A small image classifier, trained from scratch: 32.9 epochs.
Rows from block 2 of a small image classifier, named by matrix and row number. Rows with one number belong to one channel. Each number is 128 + 32 x the weight over its row's rms, rounded and kept within 0 to 255. All counts start at 0. Numbers have three digits each.
Before each channel's rows are labels from the 100 images, of 14976, where the channel reaches its highest value: "top examples" is what is common among them. Only what is clearly more common there than usual is listed. The data: photos of plants, animals and fungi (iNaturalist).
# convs0: first 3x3 conv (model.blocks.2.convs.0.weight, 64x64x3x3, standardized in use, each kernel summed), inputs 0-63
# convs1: second 3x3 conv (model.blocks.2.convs.1.weight, 64x64x3x3, standardized in use, transposed, each kernel summed), outputs 0-63

top examples: class Insecta; phylum Arthropoda
convs0.1:092167112124196107146084148129133160065169186091105182119100101108090108134120114137164180139157137138135069108139070050124129175148099140147098138133073122140159131192117109135120080105120113
convs1.1:170066134152134125140100151157143174146149203056176097159078122074157120127104115137091160138131125123135140130100202214137152175136080158117082128161102123145144124118152145081126155118141137

top examples: phylum Arthropoda; class Insecta; order Lepidoptera
convs0.23:087163139119115186099105130087117115153152113148121128139156123123158131115135107114126117130095103099122133144125151116151141101196097152173112129083103000143129132134119107166117144119104120
convs1.23:141131133101166085128175117185120102128075144118172072155124107155098137134112108126113064145135137093148089063139134183128130182171149110161141130123132063087088152101128104157146060143182076

top examples: class Aves; order Passeriformes
convs0.39:097160124098162112109129139101171052112160140176089178073139107101122087175151147107080190134089164154126144154095076128091127155171151098134100073136115173120137135058147167100109142108149113
convs1.39:146116118101128166159117073125092153127098183092145141135132121078154128110066123163149116160161063087128107112135142116191144101104155179121078134147131111166072076184073094168125101160094164

top examples: class Insecta; phylum Arthropoda; order Lepidoptera
convs0.41:120120054091126133144141046109134108111140199162116195042147072098165137165100104111129167157130118180157131097091118145136160165113135145135100105112090138148143099180137129129109169089129110
convs1.41:135125112129110096130160094048164104153166117082151210101128148159171148121132155121119143113144125148087107114157107071092132159170092124132141109180113053110131135123167096121178129089091204

top examples: order Lepidoptera
convs0.9:167048129141160170126104130145162126064127184132132133118140118081038148183125120129100198127139128107133115151118114120152125154106147102086074141123112101107112088090092068169096172138162157
convs1.9:107175112094110124140157112058130124155175173123126132119155122159142107153107132088153242155124156103139147136133111098165150090176098128097143128127190064135102172140150122114187126163186133

top examples: phylum Tracheophyta; kingdom Plantae
convs0.10:115124121137141146097061134116045132093137201080122199126091107123161129161127124105156200117145095108144150117147134139141109140104096152163134136185111099157169102148109086127114049143084088
convs1.10:124076153172118087147127131178204125159133086154117125114124175108146114119146158115133159166149123193122104138078104172151173130088169127119163146102104215110117097132106170127144212121101103

top examples: class Insecta; phylum Arthropoda
convs0.19:142135125145138075103168106181149144078141176108138177082113148069083110121138114071066179143049085099135152105165108143126125118152123134164116119131160128159117123090128088184111106138106056
convs1.19:116063174114125175156063093088089109127080125120116138097137168122122088075127097076173153150170148161138131117103142153112139140081118139166067087149096166144084151144128164091171179180125124

top examples: class Insecta; phylum Arthropoda; order Lepidoptera
convs0.15:066148133110115155122113147121140126103146158170117154131048096120132121223123138125157145129153176026114134126106093097140144105124152119130114107151112132066125120163146180116137057121194118
convs1.15:171117098165142123118149151114136220163108138122178093144174143126142135180111112219120145128104135164077109114102138156099120148060110169136122117096113129160096133047124125177135148136078164

top examples: order Lepidoptera
convs0.11:179143129120146127142164107123168103120134162133068159093159117069122061150095153083132165150160182132135103135115109106129070139107155133139029122112102146112113128121142124144025143144149170
convs1.11:064052124136121076080119124113114108070126126119087143091168111154110155187156114113178173133061093143158106106159147129162126063064120098113121107133128146075131178140113156113082132122132152

top examples: class Insecta; phylum Arthropoda; order Lepidoptera
convs0.63:121122102159132108165081150124136122087118212090120205137109097077140132201120121112118186139159123160182135137077103142142143177139120131079094129120065116107121137150154144115069156078088124
convs1.63:115170113130115128081215124155116117116170152181158141130101134194129116103126164112110065166110145116179121127120126037128112111085129149167133126095146094147113138105151109112166121229118122

top examples: class Insecta; phylum Arthropoda
convs0.52:134108067100086154142150062117158141123141172103023211082145101137109128151066103142110161107112144146143131137109129111105145132157122075123140105149147146122109195144127111122055166122140114
convs1.52:096066076138063133149113063166084127137127111121070117111136166179108146159104176128084101061146140130065159118165140091091139088128102131146166165124171156121131117125095128095108070128141101

top examples: order Passeriformes
convs0.27:108159074118148119110109174140136163091138230091114195159160034124128078156137152051115175103126101139142104101122149147090105153132161093147139100118113132114110118143096146111110155133104097
convs1.27:145157148157123106162148103165130172111160082158121154074085176112112174174118123195132147104121158202137129173100108093108152126114164181121131107079073113191155101086170134102130146120155166

top examples: class Aves; order Passeriformes
convs0.47:160116175178145142122115103101115084162138139160120140053107193139175085122132143099167162159112165159116109069073011107122176153105088137130129135096106127096098121127127108129140138146140118
convs1.47:132150079108150126080123140156144159080116124138111158162093039113068135089125112142098100063112094111144125219166104103110090111164171076159136138160119140149180109084120110140102110113098128

top examples: class Aves; phylum Chordata; order Passeriformes
convs0.38:094079085087104144151154172102120104062133177131091185163150074104117134186116137098120222134133154154190113090093112132117111166136107097145083084166116134112158115132136122130075137132162116
convs1.38:175135162170211185139107156088131121148107153163088159180155146110138126166113125119192196088127111096133115181174145115105136114096156131124116153151119073102146068108121139152089100145074153

top examples: order Passeriformes
convs0.53:094193135110161114140129160142125126038158159107111152165165056089089101163128122116106149132152108096168153152118174164104031134116159122109128070175151111115122118168105158134108123120091108
convs1.53:159100116104178119091124136118174118173098097155147128099066086116076082102139138151095129151086110082098103128160013137128131144133119074154158181158131140142165124091140089140099085098118132

top examples: phylum Arthropoda; class Insecta
convs0.5:151090150171154098134144169182115067087097154119144151147095149111076136153149124041099153109140148142161091145118095093110139153117149137154035108143044162116144124082155106164139137124115126
convs1.5:066124119096103098099095138135092139090106067111120048119137110114131085118125096130119118164136110097095166045113153211126125139145078119173113125147144144087138194141112132099125124160177077

top examples: phylum Arthropoda; class Insecta
convs0.48:138115126133141086119128125164143121118170151067125142136114133112129127131140138112116131138105102139110127099113116116142131124169178122000110115143104122113158118139088125175125103056165141
convs1.48:112137133111156165159093104146127048163101071185125103114110138225115101103128086110127093128143152123107063074101161136117156148129115118100090123153147184111104107132163095188135141144113071

top examples: phylum Arthropoda; class Insecta
convs0.40:153119104171119141124119172163183100083124176113116184124113098055058102153145105076113139154063172162149141127110122149137120164115158096132105145146072151103092165110147107154053154158104133
convs1.40:161072157108112121124127126118118103175140128104146151145129143126160156057092189118172102161159149080124135135103117119135157129122167188056128113197146124171157171183113154153109089193082148