config.toml
arch = "nf_resnet"
translate = 0.06
num_classes = 67
avg_pool_shortcut = false
dropout = 0.05
head_dropout = 0.1
init = "lecun_normal"
optimizer = "adamw"
beta1 = 0.9
beta2 = 0.999
max_steps = 40000
weight_decay = 0.05
Rows from block 3 of a small image classifier, named by matrix and row number. Rows with one number belong to one channel. Each number is 128 + 24 x the weight over its row's rms, rounded and kept within 0 to 255. All counts start at 0. Numbers have three digits each.
Before each channel's rows are labels from the 100 images, of 14976, where the channel reaches its highest value: "strongest on" is what is common among them. Only what is clearly more common there than usual is listed. The data: photos of plants, animals and fungi (iNaturalist).
# convs0: first 3x3 conv (model.blocks.3.convs.0.weight, 64x64x3x3, standardized in use, each kernel summed), inputs 0-63
# convs1: second 3x3 conv (model.blocks.3.convs.1.weight, 64x64x3x3, standardized in use, transposed, each kernel summed), outputs 0-63

strongest on: phylum Arthropoda; class Insecta; order Lepidoptera
convs0.45:112103137134154120127119139110140105107143164150124175159109110129161176188138127109123185113128112141140150168107100124101088129165119130063108120131108121103109104127144146097118135143112117
convs1.45:113145115116114133111156107145127119144176151139117139138121131161137107108123141108086083127133129148148161115157152079104111134092140138208126144132115121147105099120149112122091109181167112

strongest on: phylum Arthropoda; class Insecta; order Lepidoptera
convs0.53:106126133120132137136118105098128104128154176137083147104116136118151105132119108107149199148146121105113116118107127120137142137140129143066093125128159112106114127185117107146058138156137134
convs1.53:143110113139109132135133169128150136140168105110139130146155121104150106106129127141134110147149132132101153109120117096119109142130093153169120118185161086139057154115184106145083111116139143

strongest on: order Lepidoptera
convs0.51:098113146139126137110148160119105148118106181138129153158147102117155093174156160079156168125160143131139124110093117132158113149103147148119101141119132112105076119122098130092097159144111113
convs1.51:131138122125131131133097199163129174113118133117132113174172105100105132180113105170132142145119152144128143134109127193110123129121131109119135084106136116154127130123145133095109089096150111

strongest on: class Insecta; phylum Arthropoda; order Lepidoptera
convs0.47:126142116135133150139147131123133036122137141150116168129133128126156106116098116014132148149130151120138103128111115079139106129128135125132127117133128135113098127118152132133142141142136148
convs1.47:116123113111141098099100141137137098133098093129109094127103129132101110127127142090082132156106105088086115079130104170134098153151104089142141160139127160095099157101103119098131147124124102

strongest on: order Coleoptera
convs0.4:175139123138138158139117160161136122109109178137109157137099122066127120154123120100107120140134126141117120113119107104129109154139147163142154126109058119131116141146108137142086138123056112
convs1.4:159160121119130151159134145104110154173119124091122123154124138113105089104126143118137116112138141111111098157113130089082112141142119082126179158158150099108168119077149124154126114090121156

strongest on: order Lepidoptera
convs0.54:132135136119115143085143135113120117094122183149138156130135127054140107138138169101152167170145103102135118135078113133122140126114128150078098080116105100106113107116161118141111134130124133
convs1.54:103098171125100138127097152104106137139139161153090103140132145089128108114109076105159176134084146142121139117117149160133164115140084101141136142148111144116117186149110125123118131141154095

strongest on: phylum Arthropoda; class Insecta; order Lepidoptera
convs0.57:146155126139139128095129174132144107110154174108100183137138118096130130145114149107139193085137163135176125110098097110101093118135128122095108110133110136117106112146119117126089155149107108
convs1.57:145129167148114135122091174158147147094162172096135121168135142112086099128139094130105156112085085127141151131147152166119130152119130104100145106113131144122161141141134132094112141094146088

strongest on: order Coleoptera
convs0.14:154087128114125113129097135117137123126135178129100190117107097100118095176096112101107193152148118145112139132094085131125101166146138088117126111127094114132129129138133147147119113160118122
convs1.14:163145133145134146139176117110107158180120142109124124169132157124112127105124178156119142135148112083143115147124133079140120141130136111126162166123177096081131110084140118157114121140144163

strongest on: class Insecta; order Coleoptera
convs0.22:143155107113118128108122138138142130081122165123122168137120106108108128193129126111130151110132140117149143148123136157100063130127160107110102059187118125149122117151122145110104098119099131
convs1.22:119070121171135155125130151107133121160150141128095124115076141126125092130130104134073132148117133129127124107122135127132150184118145091096129152162118122078145135088175116141096135121165123

strongest on: phylum Chordata; class Aves; order Passeriformes
convs0.40:157083103110123149155088117135120106129147181096107168136124131093121119160060110100118158158163137148123126116098120129135131171140120106155078128129085123142100134151146121117139118140118125
convs1.40:101142110155138115093129101101129135087111123132113153123137111158140153153174139144183128120117095144116098159158163100159115100095142141112131177152125110076122115162099122148136160156113119

strongest on: order Lepidoptera
convs0.0:095138135135131134112133148134112058115131138146102171131134100130132115114151108054161166138168165134102117153098110110142105169151122101112107100121119119116130125139142153146118159114080131
convs1.0:143172126137133105142101150133137096107166093103147127113137129092130168186135151117122139109117135147166180139171103103132112090158131140147125094092115108170119110132145119134120114094161154

strongest on: class Aves
convs0.12:122138105145146141138161122080128104123128180148120157127122115110161110160103102092156161165131122168178093156084128110133160148124097114094124113157109103112110107126165118089129137127120136
convs1.12:119137119134148098133122131122112091124130114127155134154124122141148158162116124147118107166173088109112124104139114153175107170075111139096157094125083109152117106118109101083159098119099154

strongest on: class Insecta; phylum Arthropoda; order Lepidoptera
convs0.59:156181148124143125126110148103132125098124167160118153137147141121182106133119090123130167130144116143111096102120125114137116142125134158140078120096122131130124103113122143115117160095048084
convs1.59:151135122147109134159163162112097134186119142104097123150147143141112123110100128132110126142127169125132100128082141113096129139139125104132185150137195166098125136116153154147087133111094123

strongest on: order Passeriformes
convs0.37:115122128124143140108133169109119071108166156129099172159117140108133154153112129058133188146125134150136142141101107142115120156156113111118092099144142105141131131090122152113111133087100129
convs1.37:149171172165174153134123113149120107130090152125124131151122154124131142119113152121164120134152109083169107141137156106162120099142142148117115133119128123132099068188116108159112127147089122

strongest on: class Aves; order Passeriformes
convs0.3:131121111121126159141105163140129110100159154099083158167106092060155142156105106104130161145147167157143137136101128122138112147131134137114095113145086129154115130141118133129059137118127137
convs1.3:152121138174140124095124114173159117092096138140123147158147123106120107129170157121153108088127101105109122152192098116109105108128140131139125144132121138108161094149094129084078107122125111

strongest on: order Passeriformes
convs0.6:154131140103128141134107092095130112161170159111124161121138094116167152140133165100137141145154095130106141130108125126149123144149153152119075108128053114140129129152102125090141140111114178
convs1.6:064117104117089132115116111114105085107103111119155096095076104112120088136126119120103095124141092143125116110150093141132136125101085103168114152145106146115144146122126118090133122145159094

strongest on: order Passeriformes
convs0.32:120101141152112150120100150128112094111144165143098150142137122080163153151078103105158177131157151169137125133094103123144118152135101099112106118142059119145133119153138120136105141096125137
convs1.32:150175139164138145119143115179160139096107159118136139157125143106131123155181178129114142115145108113108132159176102105146099135116119151111152143113116109106099072151096114136134141163130128