{
  "train_examples": 155796,
  "crop_scale_min": 0.7,
  "num_classes": 67,
  "norm": "none_scaled_ws",
  "residual_scale": 0.1,
  "init": "lecun_normal",
  "lr": 0.003,
  "beta1": 0.9,
  "beta2": 0.999,
  "epochs": 32.9,
  "warmup_steps": 8000,
  "weight_decay": 0.05
}
Rows from block 4 of a small image classifier, named by matrix and row number. Rows with one number belong to one channel. Each number is 200 + 20 x the weight over its row's rms, rounded and kept within 0 to 999. All counts start at 0.
After each channel's rows are labels from the 100 images, of 14976, where the channel reaches its highest value: "patch colour" is the nearest of a few named colours to the mean colour under the peak. Only what is clearly more common there than usual is listed. The data: photos of plants, animals and fungi (iNaturalist).
# convs0: first 3x3 conv, stride 2 (model.blocks.4.convs.0.weight, 128x64x3x3, standardized in use, each kernel summed), inputs 0-63
# convs1: second 3x3 conv (model.blocks.4.convs.1.weight, 128x128x3x3, standardized in use, transposed, each kernel summed), outputs 0-127

convs0.50,198,216,204,199,209,219,196,179,198,145,180,200,193,212,236,222,166,236,225,175,181,183,234,187,205,190,154,180,246,233,202,210,201,190,200,195,199,190,230,220,200,199,211,169,167,190,197,207,182,219,170,180,204,185,206,204,198,193,200,223,193,199,219,187
convs1.50,187,199,190,201,222,216,205,196,196,228,184,211,146,208,195,200,204,161,235,198,189,207,195,221,174,195,217,205,197,199,220,204,228,185,219,209,206,209,224,205,213,186,176,208,195,195,227,195,189,173,178,213,191,200,229,158,222,217,192,231,179,227,200,181,210,227,187,192,209,229,166,203,216,193,196,213,173,176,195,190,199,216,204,214,217,218,220,233,224,205,187,201,179,213,220,233,163,206,155,154,178,217,211,215,170,150,203,231,244,168,231,191,202,192,195,228,201,190,185,203,208,156,194,198,205,192,202,173
patch colour: pink

convs0.126,217,194,210,201,148,236,192,196,216,213,184,173,149,208,186,214,218,213,198,195,208,181,204,185,228,239,224,222,192,190,196,228,190,177,234,213,211,179,186,182,214,183,189,196,166,221,221,186,174,218,163,205,156,185,194,207,190,207,210,196,181,196,201,195
convs1.126,181,180,213,207,221,194,198,227,234,222,208,189,200,193,205,181,206,240,199,181,211,165,187,195,189,204,183,218,182,215,203,223,172,209,199,193,184,142,201,224,212,196,183,203,216,205,160,189,194,210,194,184,155,214,188,221,195,174,209,219,176,162,181,183,196,190,192,221,182,207,193,212,191,194,197,191,184,195,203,183,212,193,182,218,202,190,163,208,167,182,209,213,236,190,190,210,180,186,188,240,196,178,221,183,172,216,185,222,229,195,152,181,204,170,203,181,146,193,174,203,216,241,180,169,157,203,211,189
patch colour: brown

convs0.37,172,203,203,205,178,220,205,226,190,182,191,127,218,208,206,224,162,200,204,205,198,200,222,187,192,182,198,193,185,222,191,224,204,195,195,206,196,190,233,214,181,198,206,222,207,188,204,155,195,247,204,150,190,186,201,211,217,216,188,184,189,215,234,214
convs1.37,177,215,176,173,218,203,230,205,185,204,205,182,184,185,239,209,203,219,223,178,192,226,185,193,183,222,177,182,177,185,188,206,179,216,208,204,184,145,189,219,199,200,174,155,212,209,201,206,213,173,178,187,180,179,191,182,189,205,184,172,184,165,197,207,196,206,193,229,196,222,182,218,210,166,191,204,184,173,208,175,195,234,195,204,203,171,183,220,196,209,204,179,192,187,187,177,137,182,169,168,194,194,207,183,203,178,214,174,218,213,183,198,141,199,176,186,210,184,174,186,199,163,191,204,157,192,216,190
patch colour: cyan

convs0.12,199,239,211,192,203,224,199,213,210,161,177,211,195,208,198,207,207,212,229,190,214,190,207,189,215,189,201,199,232,215,230,216,202,169,210,167,200,185,200,185,214,187,214,167,142,224,180,217,197,214,217,147,192,174,193,195,195,198,218,195,209,202,152,173
convs1.12,218,181,189,205,178,221,183,217,201,205,214,180,162,214,161,214,190,203,250,204,194,205,224,192,206,248,239,189,197,171,168,157,200,190,254,215,177,236,236,214,204,200,199,182,203,234,205,201,165,166,209,185,193,183,214,185,193,207,218,220,194,181,242,200,196,181,161,192,180,218,198,220,197,195,180,179,178,181,202,183,191,209,210,185,203,217,196,169,211,191,164,181,191,198,202,192,217,190,203,186,202,195,198,177,218,237,202,229,192,153,230,214,198,207,199,193,201,179,183,174,232,219,203,220,194,199,198,189
patch colour: pink

convs0.116,170,181,185,209,175,205,197,228,220,206,173,168,197,168,170,217,191,176,215,198,214,218,192,200,196,188,201,210,217,184,241,182,219,195,219,188,188,172,214,204,226,193,173,234,224,197,162,163,195,230,224,169,181,178,195,190,203,198,229,167,202,220,199,194
convs1.116,241,188,214,175,211,210,197,235,205,209,173,209,210,157,192,194,158,241,195,182,172,234,175,197,191,185,207,218,171,208,203,193,203,162,219,210,213,202,213,177,172,187,167,201,166,223,200,186,201,205,192,149,215,186,208,229,201,200,170,215,208,201,179,168,185,178,224,195,153,199,205,236,187,197,172,190,206,198,219,216,178,189,221,202,184,234,202,182,192,190,207,216,172,195,188,190,203,209,179,180,168,195,184,180,195,227,205,185,209,209,220,217,224,205,208,192,210,199,201,198,243,161,215,211,250,183,204,199
patch colour: brown

convs0.115,230,190,191,211,177,185,204,191,229,202,192,203,178,186,223,177,235,217,220,176,190,156,203,180,231,197,201,204,201,190,241,211,220,219,207,204,168,173,160,214,213,197,229,207,179,229,203,205,205,213,154,188,193,211,205,202,221,200,189,182,172,225,170,179
convs1.115,209,191,228,158,170,224,213,208,179,191,224,194,208,191,133,191,191,207,205,175,230,204,211,212,205,162,190,215,190,238,217,183,200,228,166,198,214,209,230,172,185,230,214,200,218,232,184,182,208,189,248,197,190,179,242,193,191,192,215,194,222,200,203,220,201,151,186,214,210,193,201,188,204,216,182,190,213,199,210,175,177,201,210,204,171,196,171,197,158,208,208,216,235,190,186,200,200,215,212,223,197,188,215,195,191,214,214,217,184,221,230,192,214,176,230,188,195,184,242,169,177,215,210,176,192,231,202,196
patch colour: brown

convs0.94,213,159,199,224,181,176,193,215,187,233,219,203,205,217,229,172,167,235,196,200,228,205,193,217,193,188,202,184,194,194,178,212,204,212,199,230,205,160,201,188,197,196,203,189,227,203,216,215,182,206,202,173,194,203,218,212,203,211,118,187,174,218,201,204
convs1.94,169,211,215,187,189,199,189,181,208,177,195,186,197,209,216,215,216,201,208,214,219,189,210,199,189,201,168,167,198,203,201,211,232,198,167,174,177,209,168,190,187,193,205,215,198,228,153,224,234,195,235,175,203,207,182,227,218,175,198,135,206,198,194,207,168,211,197,195,228,194,194,209,220,211,203,190,231,183,167,184,201,189,209,232,206,189,194,177,218,179,194,208,201,214,166,160,218,193,203,211,209,184,204,194,204,180,200,194,227,217,124,181,208,245,197,200,183,195,176,182,181,174,216,168,210,191,203,173
patch colour: brown

convs0.48,211,162,181,212,216,178,212,232,191,233,227,207,179,187,179,212,201,208,191,214,231,188,206,167,185,192,199,146,198,184,164,218,215,228,201,167,186,197,189,185,180,204,213,195,186,196,235,223,178,191,176,186,190,200,232,208,214,217,222,199,214,227,174,179
convs1.48,181,195,183,192,155,230,201,191,196,191,212,144,172,231,219,212,197,189,191,210,189,201,215,179,213,238,192,181,203,189,195,184,181,223,222,227,192,220,193,217,180,210,199,197,186,219,177,194,188,195,182,188,182,159,200,176,149,187,223,205,207,191,254,220,175,191,149,191,214,217,208,185,180,201,188,207,176,174,190,185,181,180,180,216,195,204,197,168,214,204,189,206,208,214,198,193,203,182,193,193,198,189,198,198,220,211,171,225,175,147,218,223,183,256,206,206,211,190,174,199,229,200,194,185,230,180,203,172
patch colour: pink

convs0.45,199,171,220,183,214,199,206,204,191,194,205,243,245,206,214,231,195,208,205,190,207,187,226,162,208,216,183,135,195,210,165,236,180,198,207,229,187,199,194,190,177,198,229,221,162,186,223,204,190,194,167,195,199,172,197,210,216,187,199,201,186,194,191,206
convs1.45,216,203,204,180,187,207,189,163,179,184,234,183,178,243,224,185,192,142,208,199,205,227,189,202,204,170,189,210,218,202,227,216,278,192,212,200,210,175,202,222,219,212,178,212,201,195,201,191,210,178,191,215,202,191,185,186,184,166,178,209,221,230,203,201,201,183,187,229,206,201,193,184,203,195,208,211,170,212,177,188,188,153,208,208,185,185,201,206,185,172,202,179,228,197,220,178,181,181,159,178,169,172,209,220,201,164,165,210,205,208,223,190,216,173,186,246,203,212,186,194,210,185,211,192,212,181,218,197
patch colour: pink

convs0.24,212,234,209,227,210,186,191,202,207,243,221,208,190,201,207,173,189,185,201,174,241,186,194,197,215,211,190,218,187,184,169,200,190,195,188,191,215,193,211,187,182,195,196,235,191,193,170,230,166,190,172,188,187,177,182,213,191,207,262,208,189,183,151,202
convs1.24,192,192,178,216,195,202,176,184,215,185,210,159,221,187,193,174,197,212,172,198,190,179,202,179,170,181,200,206,176,174,209,191,204,230,166,234,166,204,167,190,196,192,186,196,182,202,204,190,210,191,195,234,172,203,187,181,199,180,188,181,221,197,149,143,204,212,218,187,191,208,204,190,189,240,204,155,163,215,229,202,227,198,176,173,207,218,198,187,199,201,167,188,224,187,203,195,212,214,171,193,222,176,199,181,184,187,190,184,178,181,230,229,195,220,167,230,207,222,170,237,211,217,200,206,210,192,170,224
patch colour: brown

convs0.36,202,199,226,200,203,191,179,199,204,192,170,273,215,179,197,193,197,174,195,215,199,204,195,190,188,181,209,106,210,190,218,175,190,190,194,227,211,191,201,224,200,185,193,212,229,187,199,194,197,196,220,211,220,189,187,173,207,214,183,203,197,204,202,200
convs1.36,210,188,210,189,171,180,191,228,203,169,189,200,200,231,170,224,188,128,221,193,220,180,214,216,213,173,186,192,199,207,147,185,198,189,202,181,191,192,207,202,190,197,179,174,204,239,229,202,176,188,160,193,166,231,181,203,198,215,212,208,229,187,183,226,222,157,197,171,215,211,222,203,186,184,175,225,235,209,168,184,180,182,191,204,219,226,194,164,183,214,209,201,197,200,217,189,223,209,205,216,217,174,197,192,212,226,199,206,177,201,188,194,200,176,191,205,204,195,216,199,145,210,183,204,188,182,166,213
patch colour: pink