A small image classifier, trained from scratch.
Model: 1.43M parameters, 24-pixel images, arch nf_resnet, norm none_scaled_ws, depths [4, 4].
Data: trained on photos of plants, animals and fungi (iNaturalist), 155796 training examples, 32.9 epochs.
Rows from block 4 of a small image classifier, named by matrix and row number. Rows with one number belong to one channel. Each number is 200 + 40 x the weight over its row's rms, rounded and kept within 0 to 999. All counts start at 0.
Before each channel's rows are labels from the 100 images, of 14976, where the channel reaches its highest value: "top examples" is what is common among them; "patch colour" is the nearest of a few named colours to the mean colour under the peak. Only what is clearly more common there than usual is listed. The data: photos of plants, animals and fungi (iNaturalist). In brackets: how many of the 100, against the usual share in percent.
# convs0: first 3x3 conv, stride 2 (model.blocks.4.convs.0.weight, 128x64x3x3, standardized in use, each kernel summed), inputs 0-63
# convs1: second 3x3 conv (model.blocks.4.convs.1.weight, 128x128x3x3, standardized in use, transposed, each kernel summed), outputs 0-127

top examples: order Passeriformes (70 vs 24.9)
patch colour: brown (52 vs 24.1)
convs0.30,187,221,187,172,227,119,190,159,128,258,242,205,226,220,168,205,129,336,156,222,202,219,216,184,215,179,200,162,204,202,104,215,210,190,183,262,233,182,267,155,120,266,179,250,226,193,183,201,174,189,111,179,221,182,221,188,197,188,173,217,215,232,206,233
convs1.30,172,206,208,241,178,133,134,174,221,156,170,182,224,200,286,230,223,178,170,278,269,179,204,186,136,185,158,186,242,190,265,221,220,218,213,179,225,163,164,186,264,212,143,239,213,171,157,236,233,244,212,169,165,147,167,230,181,163,188,191,255,255,149,176,134,290,146,172,244,241,257,187,249,201,176,151,240,248,162,192,226,205,237,215,257,241,188,232,274,194,156,194,235,231,239,201,110,190,167,242,205,170,159,166,182,165,183,251,258,206,187,208,195,199,142,190,225,202,194,253,114,97,255,115,209,224,228,167

top examples: class Insecta (65 vs 29.2); phylum Arthropoda (65 vs 30.9)
patch colour: brown (59 vs 24.1)
convs0.61,183,151,167,202,241,166,227,201,247,211,250,191,178,182,167,225,200,222,203,290,208,183,122,181,192,186,172,195,198,369,215,197,190,200,163,147,205,195,150,223,189,236,198,160,184,162,184,165,203,172,234,150,183,163,148,173,185,167,251,210,253,237,301,235
convs1.61,166,237,252,226,244,233,178,202,157,200,152,258,200,194,133,175,267,214,142,169,213,191,226,212,271,176,234,201,200,180,155,236,201,231,190,226,179,137,163,170,197,150,239,175,224,223,248,180,234,210,159,241,236,198,150,239,188,177,186,219,197,180,111,202,222,197,193,131,188,206,199,163,211,180,217,253,343,258,227,170,247,146,228,171,166,301,140,239,193,203,215,226,189,141,212,204,215,291,271,207,193,191,206,179,300,183,231,164,179,191,226,246,150,142,160,186,255,209,247,248,198,128,197,257,156,261,152,195

top examples: class Insecta (63 vs 29.2); phylum Arthropoda (63 vs 30.9)
patch colour: brown (54 vs 24.1)
convs0.67,271,143,161,229,203,153,204,297,245,263,247,161,134,158,246,246,203,224,193,231,220,192,183,155,212,187,190,111,171,224,268,190,264,217,251,191,130,152,137,226,165,183,261,196,259,200,187,174,173,160,215,245,189,145,191,192,257,197,220,182,190,195,183,174
convs1.67,196,169,200,158,154,120,170,190,154,221,241,207,202,217,193,219,171,210,96,158,161,157,216,204,274,79,167,203,231,211,178,214,211,155,169,222,248,225,96,186,184,187,186,197,158,222,184,244,157,251,252,228,185,162,161,221,167,191,230,242,208,132,149,262,177,145,221,152,243,139,168,155,211,234,209,216,223,210,229,231,178,169,162,194,181,190,177,172,93,138,154,189,209,219,186,211,229,182,315,143,187,186,228,156,182,223,197,144,102,186,173,235,178,258,142,207,177,128,164,156,199,193,182,214,251,194,197,184

top examples: order Lepidoptera (32 vs 13.7)
patch colour: brown (56 vs 24.1)
convs0.105,212,205,218,201,239,171,194,199,181,177,124,204,200,210,258,231,184,251,187,188,252,187,197,164,258,114,128,172,162,267,214,184,113,125,207,218,189,215,233,264,186,186,255,229,180,271,202,149,185,249,168,177,170,203,167,139,242,234,198,248,139,270,156,177
convs1.105,180,240,183,207,190,214,242,214,162,198,191,193,217,219,213,74,231,233,224,127,217,206,202,281,153,106,239,264,240,236,264,211,230,254,190,186,232,169,215,173,192,248,161,202,211,275,283,270,252,152,193,210,198,190,228,202,181,243,211,266,212,263,221,205,168,182,213,201,178,177,187,240,231,184,226,306,129,199,224,189,191,274,158,227,176,274,189,231,220,216,181,233,233,209,214,295,173,227,100,206,255,202,260,243,167,184,244,169,168,214,241,188,205,200,187,225,149,241,136,209,242,182,183,145,144,223,174,206

top examples: class Insecta (69 vs 29.2); phylum Arthropoda (69 vs 30.9)
patch colour: brown (57 vs 24.1)
convs0.72,236,249,197,209,244,212,212,189,258,144,240,124,259,215,194,239,128,262,229,179,193,213,221,132,142,215,188,182,179,260,255,195,176,205,192,181,235,101,148,167,201,174,206,195,198,120,168,233,158,153,202,204,188,126,176,216,207,159,253,213,269,255,163,230
convs1.72,283,171,232,213,238,164,188,186,174,152,158,184,136,195,144,229,213,244,202,187,147,204,160,152,237,134,267,192,171,154,230,226,166,201,310,178,224,236,187,116,224,187,249,224,190,235,229,169,157,250,210,186,160,220,205,178,197,214,254,190,214,163,228,195,200,258,202,157,166,186,156,222,217,258,165,134,289,153,199,161,180,200,162,232,173,275,161,199,198,158,173,228,157,160,205,185,168,285,282,210,201,222,189,142,274,208,133,201,195,131,273,221,227,234,164,229,260,148,228,210,180,123,155,157,194,180,133,188

top examples: class Insecta (74 vs 29.2); phylum Arthropoda (74 vs 30.9); order Lepidoptera (34 vs 13.7)
patch colour: pink (33 vs 9.9)
convs0.14,197,245,185,196,176,259,288,223,180,176,158,148,138,191,187,189,86,259,193,174,223,161,170,196,247,134,217,155,180,214,215,209,252,240,230,189,231,227,201,147,170,240,212,203,196,194,196,231,233,231,234,210,184,158,237,213,212,248,231,93,139,239,192,114
convs1.14,160,198,193,168,203,168,252,212,182,171,236,146,152,137,210,191,174,221,215,277,201,224,207,172,191,232,131,236,145,170,193,162,109,257,167,224,211,225,286,215,232,210,239,259,200,188,168,174,173,157,218,154,136,158,118,190,189,208,212,232,190,114,249,254,190,115,237,220,74,164,172,153,243,181,175,202,213,214,209,203,179,253,127,229,209,187,205,154,191,177,154,235,265,183,237,178,207,150,229,160,156,176,187,130,247,207,174,202,165,193,142,193,156,219,190,137,244,181,219,154,246,175,199,162,236,258,289,172